Weights of a small image classifier.
Model: num experts 4, layers 12.
Training: soap at rate 0.0026, held-out accuracy 72%.
Data: trained on photos of arthropod specimens (BIOSCAN-5M), 195000 training examples, 7.4 epochs.
Rows from block 8 of a small image classifier, named by matrix and row number. Rows with one number within an expert belong to one neuron, the router's apart. Each number is 128 + 24 x the weight over its row's rms, rounded and kept within 0 to 255. All counts start at 0. Numbers have three digits each. After the name is the row's rms in percent of the matrix's.
Before each expert's rows are labels from the 100 images, of 14976, where the router gives the expert most weight on average: "peak at" is the part of the image that holds the peak. Only what is clearly more common there than usual is listed. The data: photos of arthropod specimens (BIOSCAN-5M).
# router: router (model.blocks.8.mlp.router.weight, 4x192, trained with AdamW), inputs 0-63
# up: expert up (model.blocks.8.mlp.up, 4x96x192), inputs 0-63
# down: expert down (model.blocks.8.mlp.down, 4x192x96, transposed), outputs 0-63

# expert 1
peak at: bottom left
router.1 099:133131111109094105149158138122144167148122117150050113115148140146114143125140124173158120095146148164130161146152093130144124157153112129130089173169107088148105151125126140115130175104154103
up.7 108:049111114119131108082146138091136130184128114114154099129135137120137122089129116132144089162146124097132108100160118060163133091097128082135143126124158144112141164144172104129117152119131113
down.7 112:155138097101102129128133123175141128126110108127122145117136145145123164153152135145104181131101127128116139103127125112151114131182116139129071172158111146120149118130130118108131129138153139
up.8 113:128187125114123082135151115062090132152120133087133157136146113129096139125154122145144154149084133121089121133136141120106087135102145140191138097133097083149150128159117138125119146142119138
down.8 097:156168132130161099120126122144141129063161106183081138166123134126145120127151109127164103136132111120123091129141140141125136140134175118146129138147109109138115143187141181124135157140123148
up.9 086:148124102133137143153132162163094136209106147159153142103129133140159161154127133141101128141108122132115126111124110116116123126141164132101155060154149153152150111150130115115116126155126116
down.9 098:133136120121145104131115127153125129101112105134090139139055072107148126129166098118136153054121116121126154088111152129119143128150104101124118100132143139151105113107151097071121169098099089
up.10 098:121106128102146106098136107136104151121072116106164125139109119105133159140145109095154105120133138113117131120153126108206138119115097130131121182106123150169088085085167130144120139115132125
down.10 104:163124129124087133137088144115114096115105126128141105108119135121153117158094070070095110089103187133142127110101085128126144122122142144173142110148124136162119115128156092095109124119118183
up.11 109:115143107148125130132113130118085130143116108132111114080133113153112141111133105145103102117143131132131158155140127139128140162119123069123160182147079121119144114161112075129129174132139092
down.11 101:082172162139111109123123157094165094108144131128086112147129101144106125131119106160147186140182132136136154119116122089160125136085107118072168118112181123148140129110115077168147114134131162
up.12 093:146104138140111158128115192128135112094107140149156227110163131116126149143139127157109074173146151128129168133127147127139113087113113129109117127124118120108106120128134126102086113125121113
down.12 115:156108103086130176113175113102129087118195104143152127137152110118165129144145142127140124149134114110110129162132141097185145143173133132162135093121128124148100124129147138142086129169115136
up.13 108:130118128090149149119142131144141127130137132147129130136128128158135158132116132141148108105150132124135180149134163153098085164145160135095095122145118047127140121142129119140150128146119145
down.13 108:139112064119090086140158127087069119143128079145136134128087099113085162150106098111117121132168096115138121113124116146090097148116100129114172117113143117080094144123109107146117084093130138
up.14 114:121131121112079103124121100102150167099118133144123127157169131133132106118144122122160156132133089173099084145134161129198128158122119104097136127110122136095130082123118107100197147111146100
down.14 107:091142144145130135145107095125085157132144116133121101109129125129124122110108108126148119114199079096092111119144131102149172110150127112146133128124164107115114132109113127125149126094127107
up.15 106:122167138170130139144084119128173113120122130091169142128112101134131126181152118128075106101166100158088109150128125122124126124123104120126140091156144090129152119093141127135119122151133108
down.15 091:132163171088155103187123142105139099108119129158122170130143095138137127138106139114128137164131120137165145107129121130098108146107145121129139137134099110114164136154160127142146112109120076
up.16 106:142107125133188078129094127102157104121145115056165117102132113126103179113115166182136129065176139123138105101082144123136125093114110131126101100137124079106131135126137143130125132150128152
down.16 099:191122162110167148094148136129129169105129134133095178119134118137151139144128096116136110108154088102124128125140104129161091121122126151134162143057090099109142138117148132120094138134115128
up.17 085:145182154096111126120186127164136137088108064182153168131157133155144103126121102107126157130109125095122133133159120126121129141133129134132143145107159099152130118124112117118179080150135110
down.17 093:167107097148113151144152177140132110116109122147127119126148122127164152163135149134119159133089062111130117116128128129129124110140109131136093116154131117116132105091160139138129155148118140
up.18 099:088127178082097097151167149073108147129134128145114135189135147129107149109128137132099146126137176155122148126117119126113128122134120129161129160111196136130124084166153047081140108147104102
down.18 098:155100092147099129131152141166113128135152127068170151158127165112156160107134126172138130146136123132126114105125131105114127103148101103131141144138151088153152133173129095125115155109122127
up.19 084:105086120137101108134104133165131131151162082119141124187115109155128161092127110118112173123166123132108129154125121144119155122105165054143130120151141127106109107142138183151086139123141103
down.19 101:138110135131139163114105157123083142121145144108156152121130155126121103121115078172121127123113120120130130130145099117192130133144100104152133152154153088116146135148103113113110111120133128
up.20 103:130129116085120125138140124135117138133122125136126119169132126136119100121137126176173147182146138141106141139115148138165102121061149159151147112116135123156093131100109075170125184150081171
down.20 100:135116145181138127105107105089203149138136124102101166136120162115109125120128170147137115127124127151123146166127166113085112116147122148139076126110080135146113130124132151148130149103131071
up.21 097:162130123160128133091130086146076166123176129142122117151111157130116180129098144117081130107154121171115109125161130125145180139145119149089149092128117114132131106100138125139090086144128115
down.21 099:123115124151125075143131132113110128163141122122131140099131120125119117159130126135136121138116099137122151112113134150140092135141134123095124132129114111175126145122125099091127079156131173
up.22 103:132106138182191101134148123096117103114144139148141116118162115115150126146123132144148132100111115147127154107130102124114149148113137113137120139145192105123131152116146090147160110094114111
down.22 098:112117168128132124117124138156116140114142153152143075129063122155122150129104122131163110121146099130150075127097141124135150135135113108183123089129113178093126117113144108149102142163123165
up.23 099:132150115146094095117157165102188139137147144087130180110158119125183134148126147119127114106126174127124135115139179148083134129105105117121113150122163118116174118113055123142150094126148136
down.23 101:125127142147132108151132122138140164158103100125176107111162107150167130117123123172126109125116117136124131145159169120150132135119086151123125142146116075124087121127119161155081198125130118
up.24 076:138129115157133164126125103151136110118166123133138132113159148092130119097104141146151103118094114097128134128133117174132105164112118122107042131104144126164125145138150120091125110155080095
down.24 087:125110104117110158149121144123115133128143133132067100151143123129110117150115133095131137149146146105130144129152105196139150129162076131079162143086157127127101113131148109148071090109125131
up.25 101:133127128126103064129090090098152119147141121094127126139104120204123155145140131171142069104126154154107121157118080139097125069125115115093145143139142137118119101126168138146141116085098124
down.25 101:103139099082080130107157126113125149105175147105139135122103112122083179124147119129152137117130136105129126130098135121131153132155119098123120102069140119167112130111104103122186167115159084
up.26 100:134153144125100083127117128160122151137132119130136107118072128075120149119125125116140096127113131145125104138113130071128086127165152149159094131163140164127163148128135122153123152132129168
down.26 098:118127116147116150146160071125100114144137062160111134153097118122113111132159116151156127111120122158143126123102151101183148170105109148122096061147136113122140120142160114149119142115160121
up.27 099:120125122104149129148132120162136081167151083103083131121121126128149131167136122165131081123129117104132135114134110121143121146184154128143128190112129077175129111155129105102136104111140112
down.27 106:137089117120137101140120125129088129110162125080147029165144142091115131125123125109140110147171126111170110141137145132132151123075128119170137100155104137127178119168133092107130133064155073
up.28 115:104069170125137133142146105124121156129121102082117129130165120139118134189143121129124139176125146140147129132143141078134155198111129125153138122092128127149140120129105119122108117130153134
down.28 106:106132137137108151108126114089165093108143143128170132102130076142156185158148126120125139145122098109136128127142149126113111073110137114146111127073106145131148126150088141108124127133100114
up.29 093:083108108117151128096158117131119119138127165109101144126125123133116131106073100138094135108128104123140160145114165130126159113129096102147143079162143056122128148099186127120152131140145119
down.29 094:088165113130117151125115130098114140105123117124123116151132138157130123141126122131108150077152109151137095046164096118149106099092121161148166156118134162111135146137131133134153125170100134

# expert 0
peak at: bottom left
router.0 101:140109170124117155134115121136121097135131098049188119127122118155124118112119104125095138169139122121183126131143121157134146145096141167121110143080137156108124111125094114100097163135119128
up.7 096:106127131090151166157095116128136133103126113115126169134153127098139100129105147146106110123160145111133095119103143097102090128183119177098096156126132114135134145124124139135124160163149123
down.7 099:164126127132086128141139132130159101148106127156112104113081114125135089117156102121113133111133144120127173120173133114102116182109125124102118072123088142094113097084113152137142091075145131
up.8 099:134139141170106140126142132080122133137128151136138104133191144083116131132088149091119095151122119149100079118108181102136113126166137072122107129162130142133128135158101134109151126125086130
down.8 102:086073143128132129139130095104130117147105130134133114111129151091169128109094139160118129130161154179095145089166150148146090115117088135172115131165128105120118116113131122129144161124135107
up.9 106:123107080129159124167077133135108155085116145140168122112159147177167125114118105115139086154145091139142136092110151128148067132141153137122124128139103139138127070128151116141136173111103117
down.9 105:169130144134096119133157155115138107115088162121163126080125118132094118112166110135161116160129094132093178097144132149140135135082182124145204133126120112125116151070095152130127129142120125
up.10 100:097088129132164121140166142111138150107157134148072120130143119122126139123111126124156101154121141128126104148122120152151113183145128117122188121126141132143110142083149125137174124129127115
down.10 093:122148066152124147075130120101150139129155093112103098158113148166104089132128140120132121129128094124101124134133159120121121148130129108156104104080154129087106134130075092142135127102127135
up.11 094:122125116129160128112124124202162159120168153152133126149123119149124147122117152135099115125104159102127155131132122137165136124120103133099131119121120135130175159119142127090129147128130134
down.11 089:101157138152100128128189131104130127126116105140131129119095130119143126129119126115103138118102104098121095137122109120131120093087130131095162164134170062093101127133170132124159158135096144
up.12 091:117134127117137079132122139114139125137125110125167106153127154132117124110132116079150126134118064099145136139140128155097124120123126135155094123107108112092145107125112121115138116131131087
down.12 110:125101153135121106119094104125137120161087181111110102107119122110100138127133123156180117150110129152137118146093086124128106093111144128181156128121133103133138132148127140151145135107120159
up.13 104:135148110131104135102101130115125137128103109127138142158101130140061142086118128127094147133123083138101118156190127128133129127128115086164119095128157088138174126216157113132089102143109119
down.13 094:172138121109168100121106120126116109157152152140156106101113112115089126105166091146160124143129137128176124107123111108141107125128109115179139174104055142123134076138120111142152093124125157
up.14 104:120142125139141122101131109098125134143177142128144107103152120115135110110118135112087149125104089147108102134131119097130092152121167142096140132120105157139140127109131117085162156136125114
down.14 096:137154157150126129137165082105097133140157119146076115138139175121137127114123121136117188122093107109091115183129126084134137135113158108114131136132146129129121119127140160124118138122134092
up.15 095:128119130118138104109091175186201129124088092106106085126133119168150150129107092133149114115120104131127098159138157101133089109087092123115142110092145204112119136101183107115149134184165135
down.15 103:137126151096121110124122130126183110112143083158126112133139089140154158128091094122133135135122140130134088130137126116154128123134121139127171143152148145162104131080117174154123098150142113
up.16 114:106151130126125129150164114134120129138162130106135113163144117107143141119121114123101128123147087113134128169113129145121125131131128101139153152098147096158117123151141139110131119112152104
down.16 104:155133150097119139045131110138159129140121137129071123129137132133113100124118125131122141145083141115164114138153145124134133135127139125149096122118115135141126116107157130130112123124093139
up.17 104:132101092130144088118130105084083114171150075134117104143111107142127132141142144133131138098110115104131145150093147153085115137083142105125097087130124131120167152142131125117124143068159102
down.17 096:106095143184117165158115125160150197149122090149119141119129125090140113127161141134125139134139140111128118142117129134122125098144146178115123125141181163138114117170124150125130082143168124
up.18 090:097085128095127126143113134122125115092183136113118155145116151157137114110134145095147143133138128113133175165156078121129131135142136144166156100103121152120112118144159115120146156123123136
down.18 092:136152128091113074126136190180151122113129134138133122116115130151136157116124144130094087146141104116131165128120136101095120114156153128143157138167118129140127145166098087120116109141192135
up.19 092:101121140104133138134096107092128108107140153131105090121155132131139131086137095092138153099152193151130085112125090121156159151131130163119119108124131134136158095122133135165105108116161122
down.19 102:141104112121166109118164163136118088108134154152113131153085125086163138140131108132094085133150080117108119117142110144122131132133155142148126127128160139137125114131106116112106146134169139
up.20 100:142126120144144169111138130110105130124139086133108116148140129133143159151104098107188132146128173117159167147165131137121106127100094115123128157136168168106061158130078095123121128118090127
down.20 101:166117105119137099145131153148158131149099119146134104121141140134088174134139179135128091102161126105148123128147129129127121120151166140096106136201115162118123134143165118109096167121137152
up.21 117:123114116140131112153069144126117124123167136144118127127073101130141119148112144142109102122108170113096105116103149118084160141119090173129129198134127094149117155148104137118132170136100093
down.21 113:113161132174132127100132137124121166104111086135146131173111109100125132127130107127107133130107113137129131137123071127141128103146145117088138084149157124119149122129106165128142120142084141
up.22 099:119109096145115134127122169135119162151124133159129151120164139152167085096118128130164103112122149139121140094134183115154134122148136102122136121137126123166134121129183109083090137124132116
down.22 091:148119178088125118115116133130129118100139122125147157125137138134081125157163143144108123119136087091115115118116115116090130097133125110154127127116120088101124144109118125159138136122074140
up.23 117:146166136128163093108118120145133128094138183157119139077081107138102155177174155144157150124116129139138129116128079130101113142152150124161143115110133141105095125093121146112127130117145099
down.23 119:177065119142147160131133131147146123105084146138105116121138123128115111183148123165138137121084135119130129149106131142123116156071102128181157115146132130122145133128112069130133141153108126
up.24 109:085067148139101130158155140130141110124107091120134105127113171178140120133161119117096120122139125174130109120134137117112135132170119130113142166161128132134124141139130114130138117133158088
down.24 095:120082130134078154157124128185094122177104128089112101136156126136095143098157126193097121101127144162098089124145126145130137129113149118144115116123167130180106127127129099102133184132116120
up.25 105:129114075156125143160136152124165110111132087128127068116140121113165126089143109158172117147143147083117141135124131110125054136146155155073143121125130105125127096097110147130114155122087138
down.25 123:081147119123122101129139111123125119142145122126138095159131129152118120094137099104148120123119098131159113117147125110121150112183139124053133121075186132130164112091104137134143179137108103
up.26 102:211127122138160151134132134169110106123141118096125124153133160182092114106106132138121088152137148147124125117111128099152130129160148130152087148146094148118128115148141125133146128184117054
down.26 100:147128148119111122158125086133171134135051131141103161113144146142104160121109104096144175153124132144122126130120134087113121153120149117135145123113130164127107113138164110139192151096135108
up.27 094:089118119111126145135135119144073188167129093141117137107124153118106084125122128132130132118151136122142127148107139101138133152127173161149089093133108123145127166120130156122124139131107122
down.27 097:108112127150132177108109149126213136127123150128096129101140144122138190137089108121144126133125088162114095141120101154116180122107136116099154104141143105127148131153136119122139116134152122
up.28 094:167130131145143165114114120124119114129128136162124149101127160133101124159159082123086133145118076155120136110096127148111125155111123133161171108114117121127169172088156141122132096128140098
down.28 096:085121141110178129139098104099074122143097139148120134105146117147071110138165135176138137113118083128127140114125181112126129128139126100102137124156143127128087117147142140165088112138134121
up.29 110:131103130109098065158087082146175120132129139129126101121160134179132145179180106119141110084132142154122131136134116174119111117165158116170136104119133163124130086131149173137143124161132096
down.29 097:144138102141138130129136124126127112107148113107153132133113090085113144125090113150161128170144172131108121189120133136157124110093094119114091137069114160115136128166127143139125140112099135

# expert 2
peak at: top right
router.2 100:107156071124162134120100120095134156141163188150128125137145138105187103124104124165149111081101114103098117102116162153129155111154124133157164094123119126092110135136166158128118079142147155
up.7 089:121121173127147129126109126112127160159153183170117123111174118096103130126145126121126074126080124087155102180143147138153191115135092141161178084130117167120098131117092089109132134160122095
down.7 096:097101129112117153129128133181149100130165164145111125130158127126109127172143066106155115103117149134155132105096125137128165092103098140112127142114125144137123101133081134165147087108132131
up.8 095:126136120097084121131110085137125111144141082113135125123087104152135204108133137116145070130128135123135179130132119113100105137132124127125110094210128144099102159141148163145186119123110114
down.8 097:142178102131110141113106090130165110120165114132116158127121132121102186148122160137122112145133097063135144140146117113096136136115132150128122080101123075138102185089125173121159104129164140
up.9 096:142126137171134100144129101150121118085142159116158121116143127105118147129121192127204147096118156128154123116131108196066109140111149165116148130137142128148104114147122113136142102086098120
down.9 105:123105153095128158140179149131107126116177120097149176132130129122096163117123152126133118131096106130125124127192124100144132154097127110045110131127127122104164123125168136134155133128105142
up.10 095:125146111103144194154130115122110123072182115113123161141170146103161146199128144139155116108130110157122147131129128125173132171143167107117108133117107143153131154138133126160131093093081152
down.10 101:108133122096124129141131130146155120106083137074110157097160131106134134128154144115157170125165115127136121096135101133109127132206151110179115150148153131136162177110183131141113131172149095
up.11 102:135091135125144143140133083146121119142089100165137152075087102122146128116116124117097138116115123128138110122177129143120123100149140157119154148096189157128105110142124129110124117149066113
down.11 099:107161140100128116206132128082130126158108084147115132130129110117141174146083130175162128148127129144162164084072128125121132148074143166169165110154154122128154142131135146119157119118121102
up.12 099:151123102111130139090069140101159090120116124081141143123109123156159125144107088114139124135147130178081131138130136116122182129133174132172095128116079118143128114051156141125118131083117133
down.12 099:144179141109114150114120116084105110095150132136131119119119155156183133156096159108083128124091129164115160136131124107144110135153126104144118109135097144137106132096109121080132131114074161
up.13 090:136099114130123158128113117136132150141126159067119158121111148149159112156131173119134130141105129103114153144105089134146101153098142133145112143145133078121116103131126121099122146109131123
down.13 088:119137133129105135134132145115152150104103143141102128122116124126129160102154128120127052115116124160108106134131093132052134126164123133140118145089122122066100130107126180143153121100151125
up.14 101:160142108122128148095132127115113131140114159156125130085127135115120109075139174063107119133130130144109111127121141148089107091128128087175126122133165126081134083093137133136176120163178143
down.14 100:183124142176100091148132151139088154109165132134170083127162125163206114112140127077099120129140127165097138142119132135126131125132135141103107084141132134179131123164127157137156128116116144
up.15 085:145109137139128113111118122123114132123138135135129088170142168115116154124102097125149098129106134150121140123136144155090128118130112110119145119094173151134120118164143105083168113149147106
down.15 100:117123061143091131126177134091102104094135132186136144148107140142121152134156146149105134107133088101083132144130122117093135122115117106140148139155131114119112148057087133109101115113123133
up.16 096:127096150138095082071116148132132135082102137119129111152143159071122154144121184118124130108104123135134100160128127133125149114144098097123138136181144093149144126100137118129133089161129163
down.16 099:169109152108143118064162138142134154120138128075105130122108112110112118152144119118140064192132086129129123135143149110156139122126097117126128111121118108115092155125114142156093129140145071
up.17 106:138124129114117161118117128152107094162126147119156135115128118136097120133111126129143077132149152180112118133129154126112123125098150101158112124108167123093136148110139199135151173109135129
down.17 108:117153115128112092134144119130143135136141125092126136138115121132132163137130145126130157111156124163118160096107103148115145134138121116148103133130148127105163095125164142152116121121056176
up.18 104:124183145114120118198127133123141131086149129146117118122153135107124150123110091199066106121142125141127127130124097131106113110149142134185159164105102102114125117141120133132126092137123174
down.18 093:116151127115130158151113109128131140093151107162162138167112106126156121124108125098103116161167127143101114146142169094127128171120136120113124111124177118129098128107169148165146112143128146
up.19 085:122125195151129083145119104118162138140115144084130122110125113129105161133131144160162126140113114097128099129164153121150085169137112068127142128138111101133113161159166100140074137123164121
down.19 093:138115140112106114153119107148095132136103102125133137109065128132121128133101132138097140097130118117126120119213144179134132095163126122114141108090125164140136148164111094128098150096172162
up.20 095:117129082071114074127128127142129077128160091139160143127138147126133117081198172167111127163208120082151127160104146135165113181121143106139113153117152154124093124123131116104111134121149082
down.20 103:168115163139157140142125161125102081154104134118140112117106116125103102117156130138098153102111126126111082128152127142133109174072131097100140112119112078129128124137145078127137119172120093
up.21 113:139176131130161106100122127150136121137164151161138139132115138051142127131172128135119127128131126100113113118136160104137103115138116133144142083130119112139141155100125134146123103111130116
down.21 100:115122147120093117114126117128099131093163150111134060116086133130125116139101110126128124131127098115118069095119096142167124137173148135124131108155156143112143136145151126111119103134102110
up.22 117:110125116158143141145123047168144133085116138117119155128112112129150128146099122103147113122150101149140141134135104119135138155120134128103123024108122134086120160169115131109105122099141120
down.22 105:135161127116129128148149142131152081115092147107125129131110124128095155152146135131135153129144125187110113120125121125115114098089096198123065098130153132149123168206155153173090148076115178
up.23 099:128143132138124138122124144139129105126112113163120126143182128164118127123126142141118123119124099188151051118131139152118093149122078124104118173101094123124108147159133096161086130130115133
down.23 099:133156119114174139092145134134121108114101130117136138138116098178122134117162143112128144123100122118128106116141163147084108139182137137138131124095127131077156120106138131073138135140121136
up.24 088:132112111104147197125128136119108092103127062124123128160097147138121100141139094118149079127097110132075103132104133210132120134136103152124155143124108146170104146123170049155127135149085143
down.24 092:086140175098089111146113154143126147143112163145176103055112128140138130108128158133132174170107133142116148098133119132098131160126102119129132131115141126162119142133105106128126120130140083
up.25 110:156132144133130130128155113077099122103094124130070128120188110148092116100160130122152102118135099084126090118107098150139132126147109129149115143108118143132166121142137137147175166124152122
down.25 101:130108122143110107149105090108149103128155148156132115140136127125136135168148109126098130125106123082115120160092058147125115094113065124105156133171146134155102139099128155130198180112127153
up.26 117:122130123095146130080139106123152146069140125119148190114102123099127119131129107101100121120133134090129105099141112123137130153112083127144118054159113152126137136128138124156126090123126122
down.26 112:144110118168119136111085139148138176111092154139135130092155136106139089202116145107137152138158105131140123134187170107123093127117130152111134106153118177127117213091131136122122143102138112
up.27 118:122174129100119097084137148096099126120147145110148121107162108162127126158103143173120145145127102125124132126140174109130102135126154172116174103114137088115139149144129099127156132149093166
down.27 102:151125121120160086127120106095112152148108113107116168152116101099128109114131132129166157088086137084129113127127103140168109147121138134152147141125126177129129106176077134143118090134125133
up.28 098:118121168117129100129125116080046146121143138104122148122161117120147128114105128102150135136168141128123123088167134115136083133116128081130127128132120156123147101123136111106136142157122143
down.28 097:122122150103107131161138125138168143116178147180111122139105121114130129114130152112098131123129118089135115114090133151147133147156119121142122139179097144111108127162150058124074119124121169
up.29 096:140118180062134146149142119130140146131129170097130099115119137132104129041114125145125140106123186105115134115129148120115114091167122160156130152124084157129103120084115130119123117146102149
down.29 093:133142116092149164132153202128142116102138125145158135136132132110129136144106077116124155120151154124157167154102138153134140101151091119097131096133187135144130119120126111094155143121142110

# expert 3
peak at: middle left
router.3 100:149119166110127099104120142139131101122077113142135136133121127103119143159157140065119172158135141125092105119111161105156112107125130126114147126138174134168172118134125124184113131133123135
up.0 100:131113121130165129150080118119115121089157129133156132129136123173128093128116190093067116177130147131099124174154107129155103153161181128103145148135127155093129129159106117150109170157135121
down.0 095:160120110180167191145104119128157098150171144120104066161175084066159116164144136165129123126133106100104150123130102103146124144093136109142083092101129150131118107133108139106087130129141110
up.1 094:113142125092115110109101127123113138097122142137105097134129146142136152123111139101077150142118125123096174139159143166132132153114134127135125100140115144130124129110161188137123120173129102
down.1 100:146129114106138113120129143130137141117104148118113120133099131148096128128119138127126152127166113150112066082137122098100181094106159152150105168155135124137098136125095130177132114121090111
up.2 094:097164107100131124118080076086111155168102144128134168139111153105127143114113091125117142176134151095112126076094189113174130153149139088167120132156126107129103133153154119098108133091128133
down.2 093:135093165094091139154143124151122126126136152140118106134150089138139148157121125093123146130139135119137110111117162117108093117092115144101105123129137126171142146157112126129132147117147080
up.3 115:116156121101139137083096112092087144135137147148152160153106119152106125179107130116103110123150131141127132109125096119134089108131163100148109126111135134112117123108158130140134156096119180
down.3 092:160129141102114183129102183095138146088082131099145121130135123131147121123093135143179091133136137089134113096178142148157116108082135133133103092149102154110127110116135125106100170136112130
up.4 112:142111088134136147125105133113164133111131100161227120138171151115135169121091111117099115202122121127135119103093113146133131157115151188112128090134113117143148125160137114128095118150138098
down.4 102:116127113160157123124142111129129129131175173129121120130118095068123079111131135130129164083116064121151134115126110134130142132111076098153137144178104110115133119158129102145133124130142157
up.5 107:166073130154131129109172124168132120076119166181139154162101103121177122144138112134144128136118126103134139114135144099112124132169111124119143143123161153117121099123155122101130132131097119
down.5 107:113132125123100151107165133115117168131143143161124170126125128125083129172099128161092168150142129139122141153146151127129111129134132149069119088126155145143088146100203146168121086124127137
up.6 085:134127126134165137135110100090126106109158126138125111116112178122106172134180103100131211103148114109136125092124140090128102150135153121134111139119122109139132104126082125075099170099131140
down.6 099:117121106081116130107117131130124119094168109148147138092092121146183133149123109140119106153130137188153158113150125114110119132145111083121137151103103109135146179163107128104094131103104122
up.7 105:122102167118128155091114174154075110138123147117128097143125158127106107157124154146127113164118089158087135173139148150163098125172091119095123178126153125143123095115101149146166125132132130
down.7 098:122102090162111124127124141126135128138151130117177115066085132188098123135136146168124112107122067152122070133149126150154132126135134152113110128127139149130129127124112110111124135127144207
up.8 089:148166144140161119103135163121157127088137137147126188178132121128129158119127138114126123123091148119098118078123142103154114120124113148119102131099112110123128125104125121110138082148143076
down.8 112:143085118133102131167120122152119125122124149114112143143170111144153116138117120100140152108207124115146172115151120107106130115162134142162155151090100103127123145085132144129131138150151103
up.9 106:132182129141120128178134128112137122120119142112099163135094163162132126130077160091082128138149135128115114147116112104136125133153120124131107145126123116113142107139117139081117152122093139
down.9 098:119138132116097145075121136175106108125123133135155094149181162150137117121156087136085154122153122221151084157098134105159117122127134119136147117094095140155152131136129133102168125067108193
up.10 116:135115144130129136130095165148135108173142108127089116137126126160123142129135117092126146152137146158095126153157146170128082128114151119130159182128123136088138095149102101115116115100123145
down.10 109:120127157128137127140103141166133127125130131176120147131117170105116114161139134110182082130126081109115081135143098108143138161196085167136128154149119128141128136182088140181139128167126161
up.11 085:080157158130128128149087124121130140159147109114146098121103150123116117147127147118187160140096122154112086131105094137149151160169149151107147090143129118117153115160119144144123168146151116
down.11 095:139143128129143169121142171154116118125130148110114126141121119130176156119123092143195128083128094111131162084132174138126129125119125116092142069136116184125195136079118144138107137101187129
up.12 091:149146131147118110126129137181131122120165105144145116133120122057091108112145130182126180141165133135116179138117129127124122149130127156126145112142114134090105143127112123128135134120141141
down.12 094:135110111136164160151132135105128154120145142159127125107102090152175094127075127131140158148123173162126161143129130132127135121187114073132087160130137085143114143164180113156136142131134115
up.13 100:129106127120111163080116126112097116136155173127117114186098139132156123127128160130126164150139114136113113110116094169136138085110133140088121082120127167085159125127108138119132139117128100
down.13 096:114122072121150128149158136101108090135155110093123128208111124171136126174104159147128072124088125136126144065149160152096161108147136124105141142144122110113090117108107154168117106116131133
up.14 115:106160128109144111133105123142116119158123151140172081123140128066134142149125127123144142159107159137141117125138152157135126174152160140070094133115126134118139103096137126138110126123130096
down.14 097:163097096108119172119120148118097158162134094120126113110128083130083141184122098125166138072120109139123173110143137116117123098108128184132110121126130149148156133099102129129103149146144136
up.15 087:170121152128123123137202114111143086142138151143146142128099135124129114115129117130121152128125136111165132137128117108130197143087139132133136130103124125134131136130173099153122122143129179
down.15 105:125138143149078171116109139132132134138137125138134106129128131178100109140140095120143114116131157129095140137168144183144153097130135137161147130109138131140107109117043177113106135155100112
up.16 110:114132070130098134147125160140125130131134107134128153127125099164135111139132190121124147105160135175131120112125154118136146155117135122141172096131146132151130127149133106106086136107096157
down.16 103:109152160137129132129161125118132109083161127100130123164116090137147141085102107109122126162058128096140133178119170116177108131149167091136110129168133137140129108133128133145106121124108116
up.17 091:128169138107134141157116064125099135125111133139135127130156145070125108133156122108121111099119195148095135132122150147135062148078109101151124107098127105131131127120138099122127168161120134
down.17 089:087075128112177140116124117095155121138106157141126114119141135097094107135122117155157104133138204087119140114100142176129158156131090132094114128127156087133161114137133138125129140119131137
up.18 090:127177097149128177136129144139144137151133128120108123154107123126136072139095143127079124116121150123072113166134130143131125101095106146122113102171087134127146122127126142097150097131144135
down.18 093:094096127118149136178146158116139113144145125103129136129147117126142108131146135098146095129107145090145132195146114109107120130121129159130126169119161119090091135121137146108203115146144115
up.19 099:117095116144123127145139160157127167110119143175138117151159118102148147130134111131131137117178119133125148153128104077134138102118139124089108123106140097105119125130158122148130131125142153
down.19 093:126155141172115123068102128133128159144116121145109134125118095167092136215123141147131148162120112153117158123102160131116136115138097121111165080138148124146094148132166093087102144114137104
up.20 079:155130135096134105114133083141079176196130123123096140172182125124134126117149123113159125090147114159111125149096115157142138123115104125164142150116148129099107084126118120050112137093155135
down.20 089:126139102155125141135143111173144170116123130125084096132118145134145158146126107113177173134089145142105135110143113092123131134103095133174119120131117148096092131166121187127121101125151164
up.21 096:125176134109144131136140136126167161153069135147163103135087126132114154150146112121108154158125119104119110143092128106180117136129143141161128142141106151143103123106140140129144145149165120
down.21 093:121123156147095138107134111110082131093141120166139161149091103109144129125130121175130142112168121132104133115117137128140114106142165163125100060119122148093119159108095150115119119120107152
up.22 113:155154105128162122137128136095101105124125116146133128201135129127118165129114089115094132145145105136082163134136190093110119093108170131106088147150148131061133110120131107109110121114130129
down.22 109:194108153114136128159094171135089112145134175123162126127078176146126107152132149116143116167163131099127125126140136121111152132149114105127104120136131092133115113112147135163130142223120136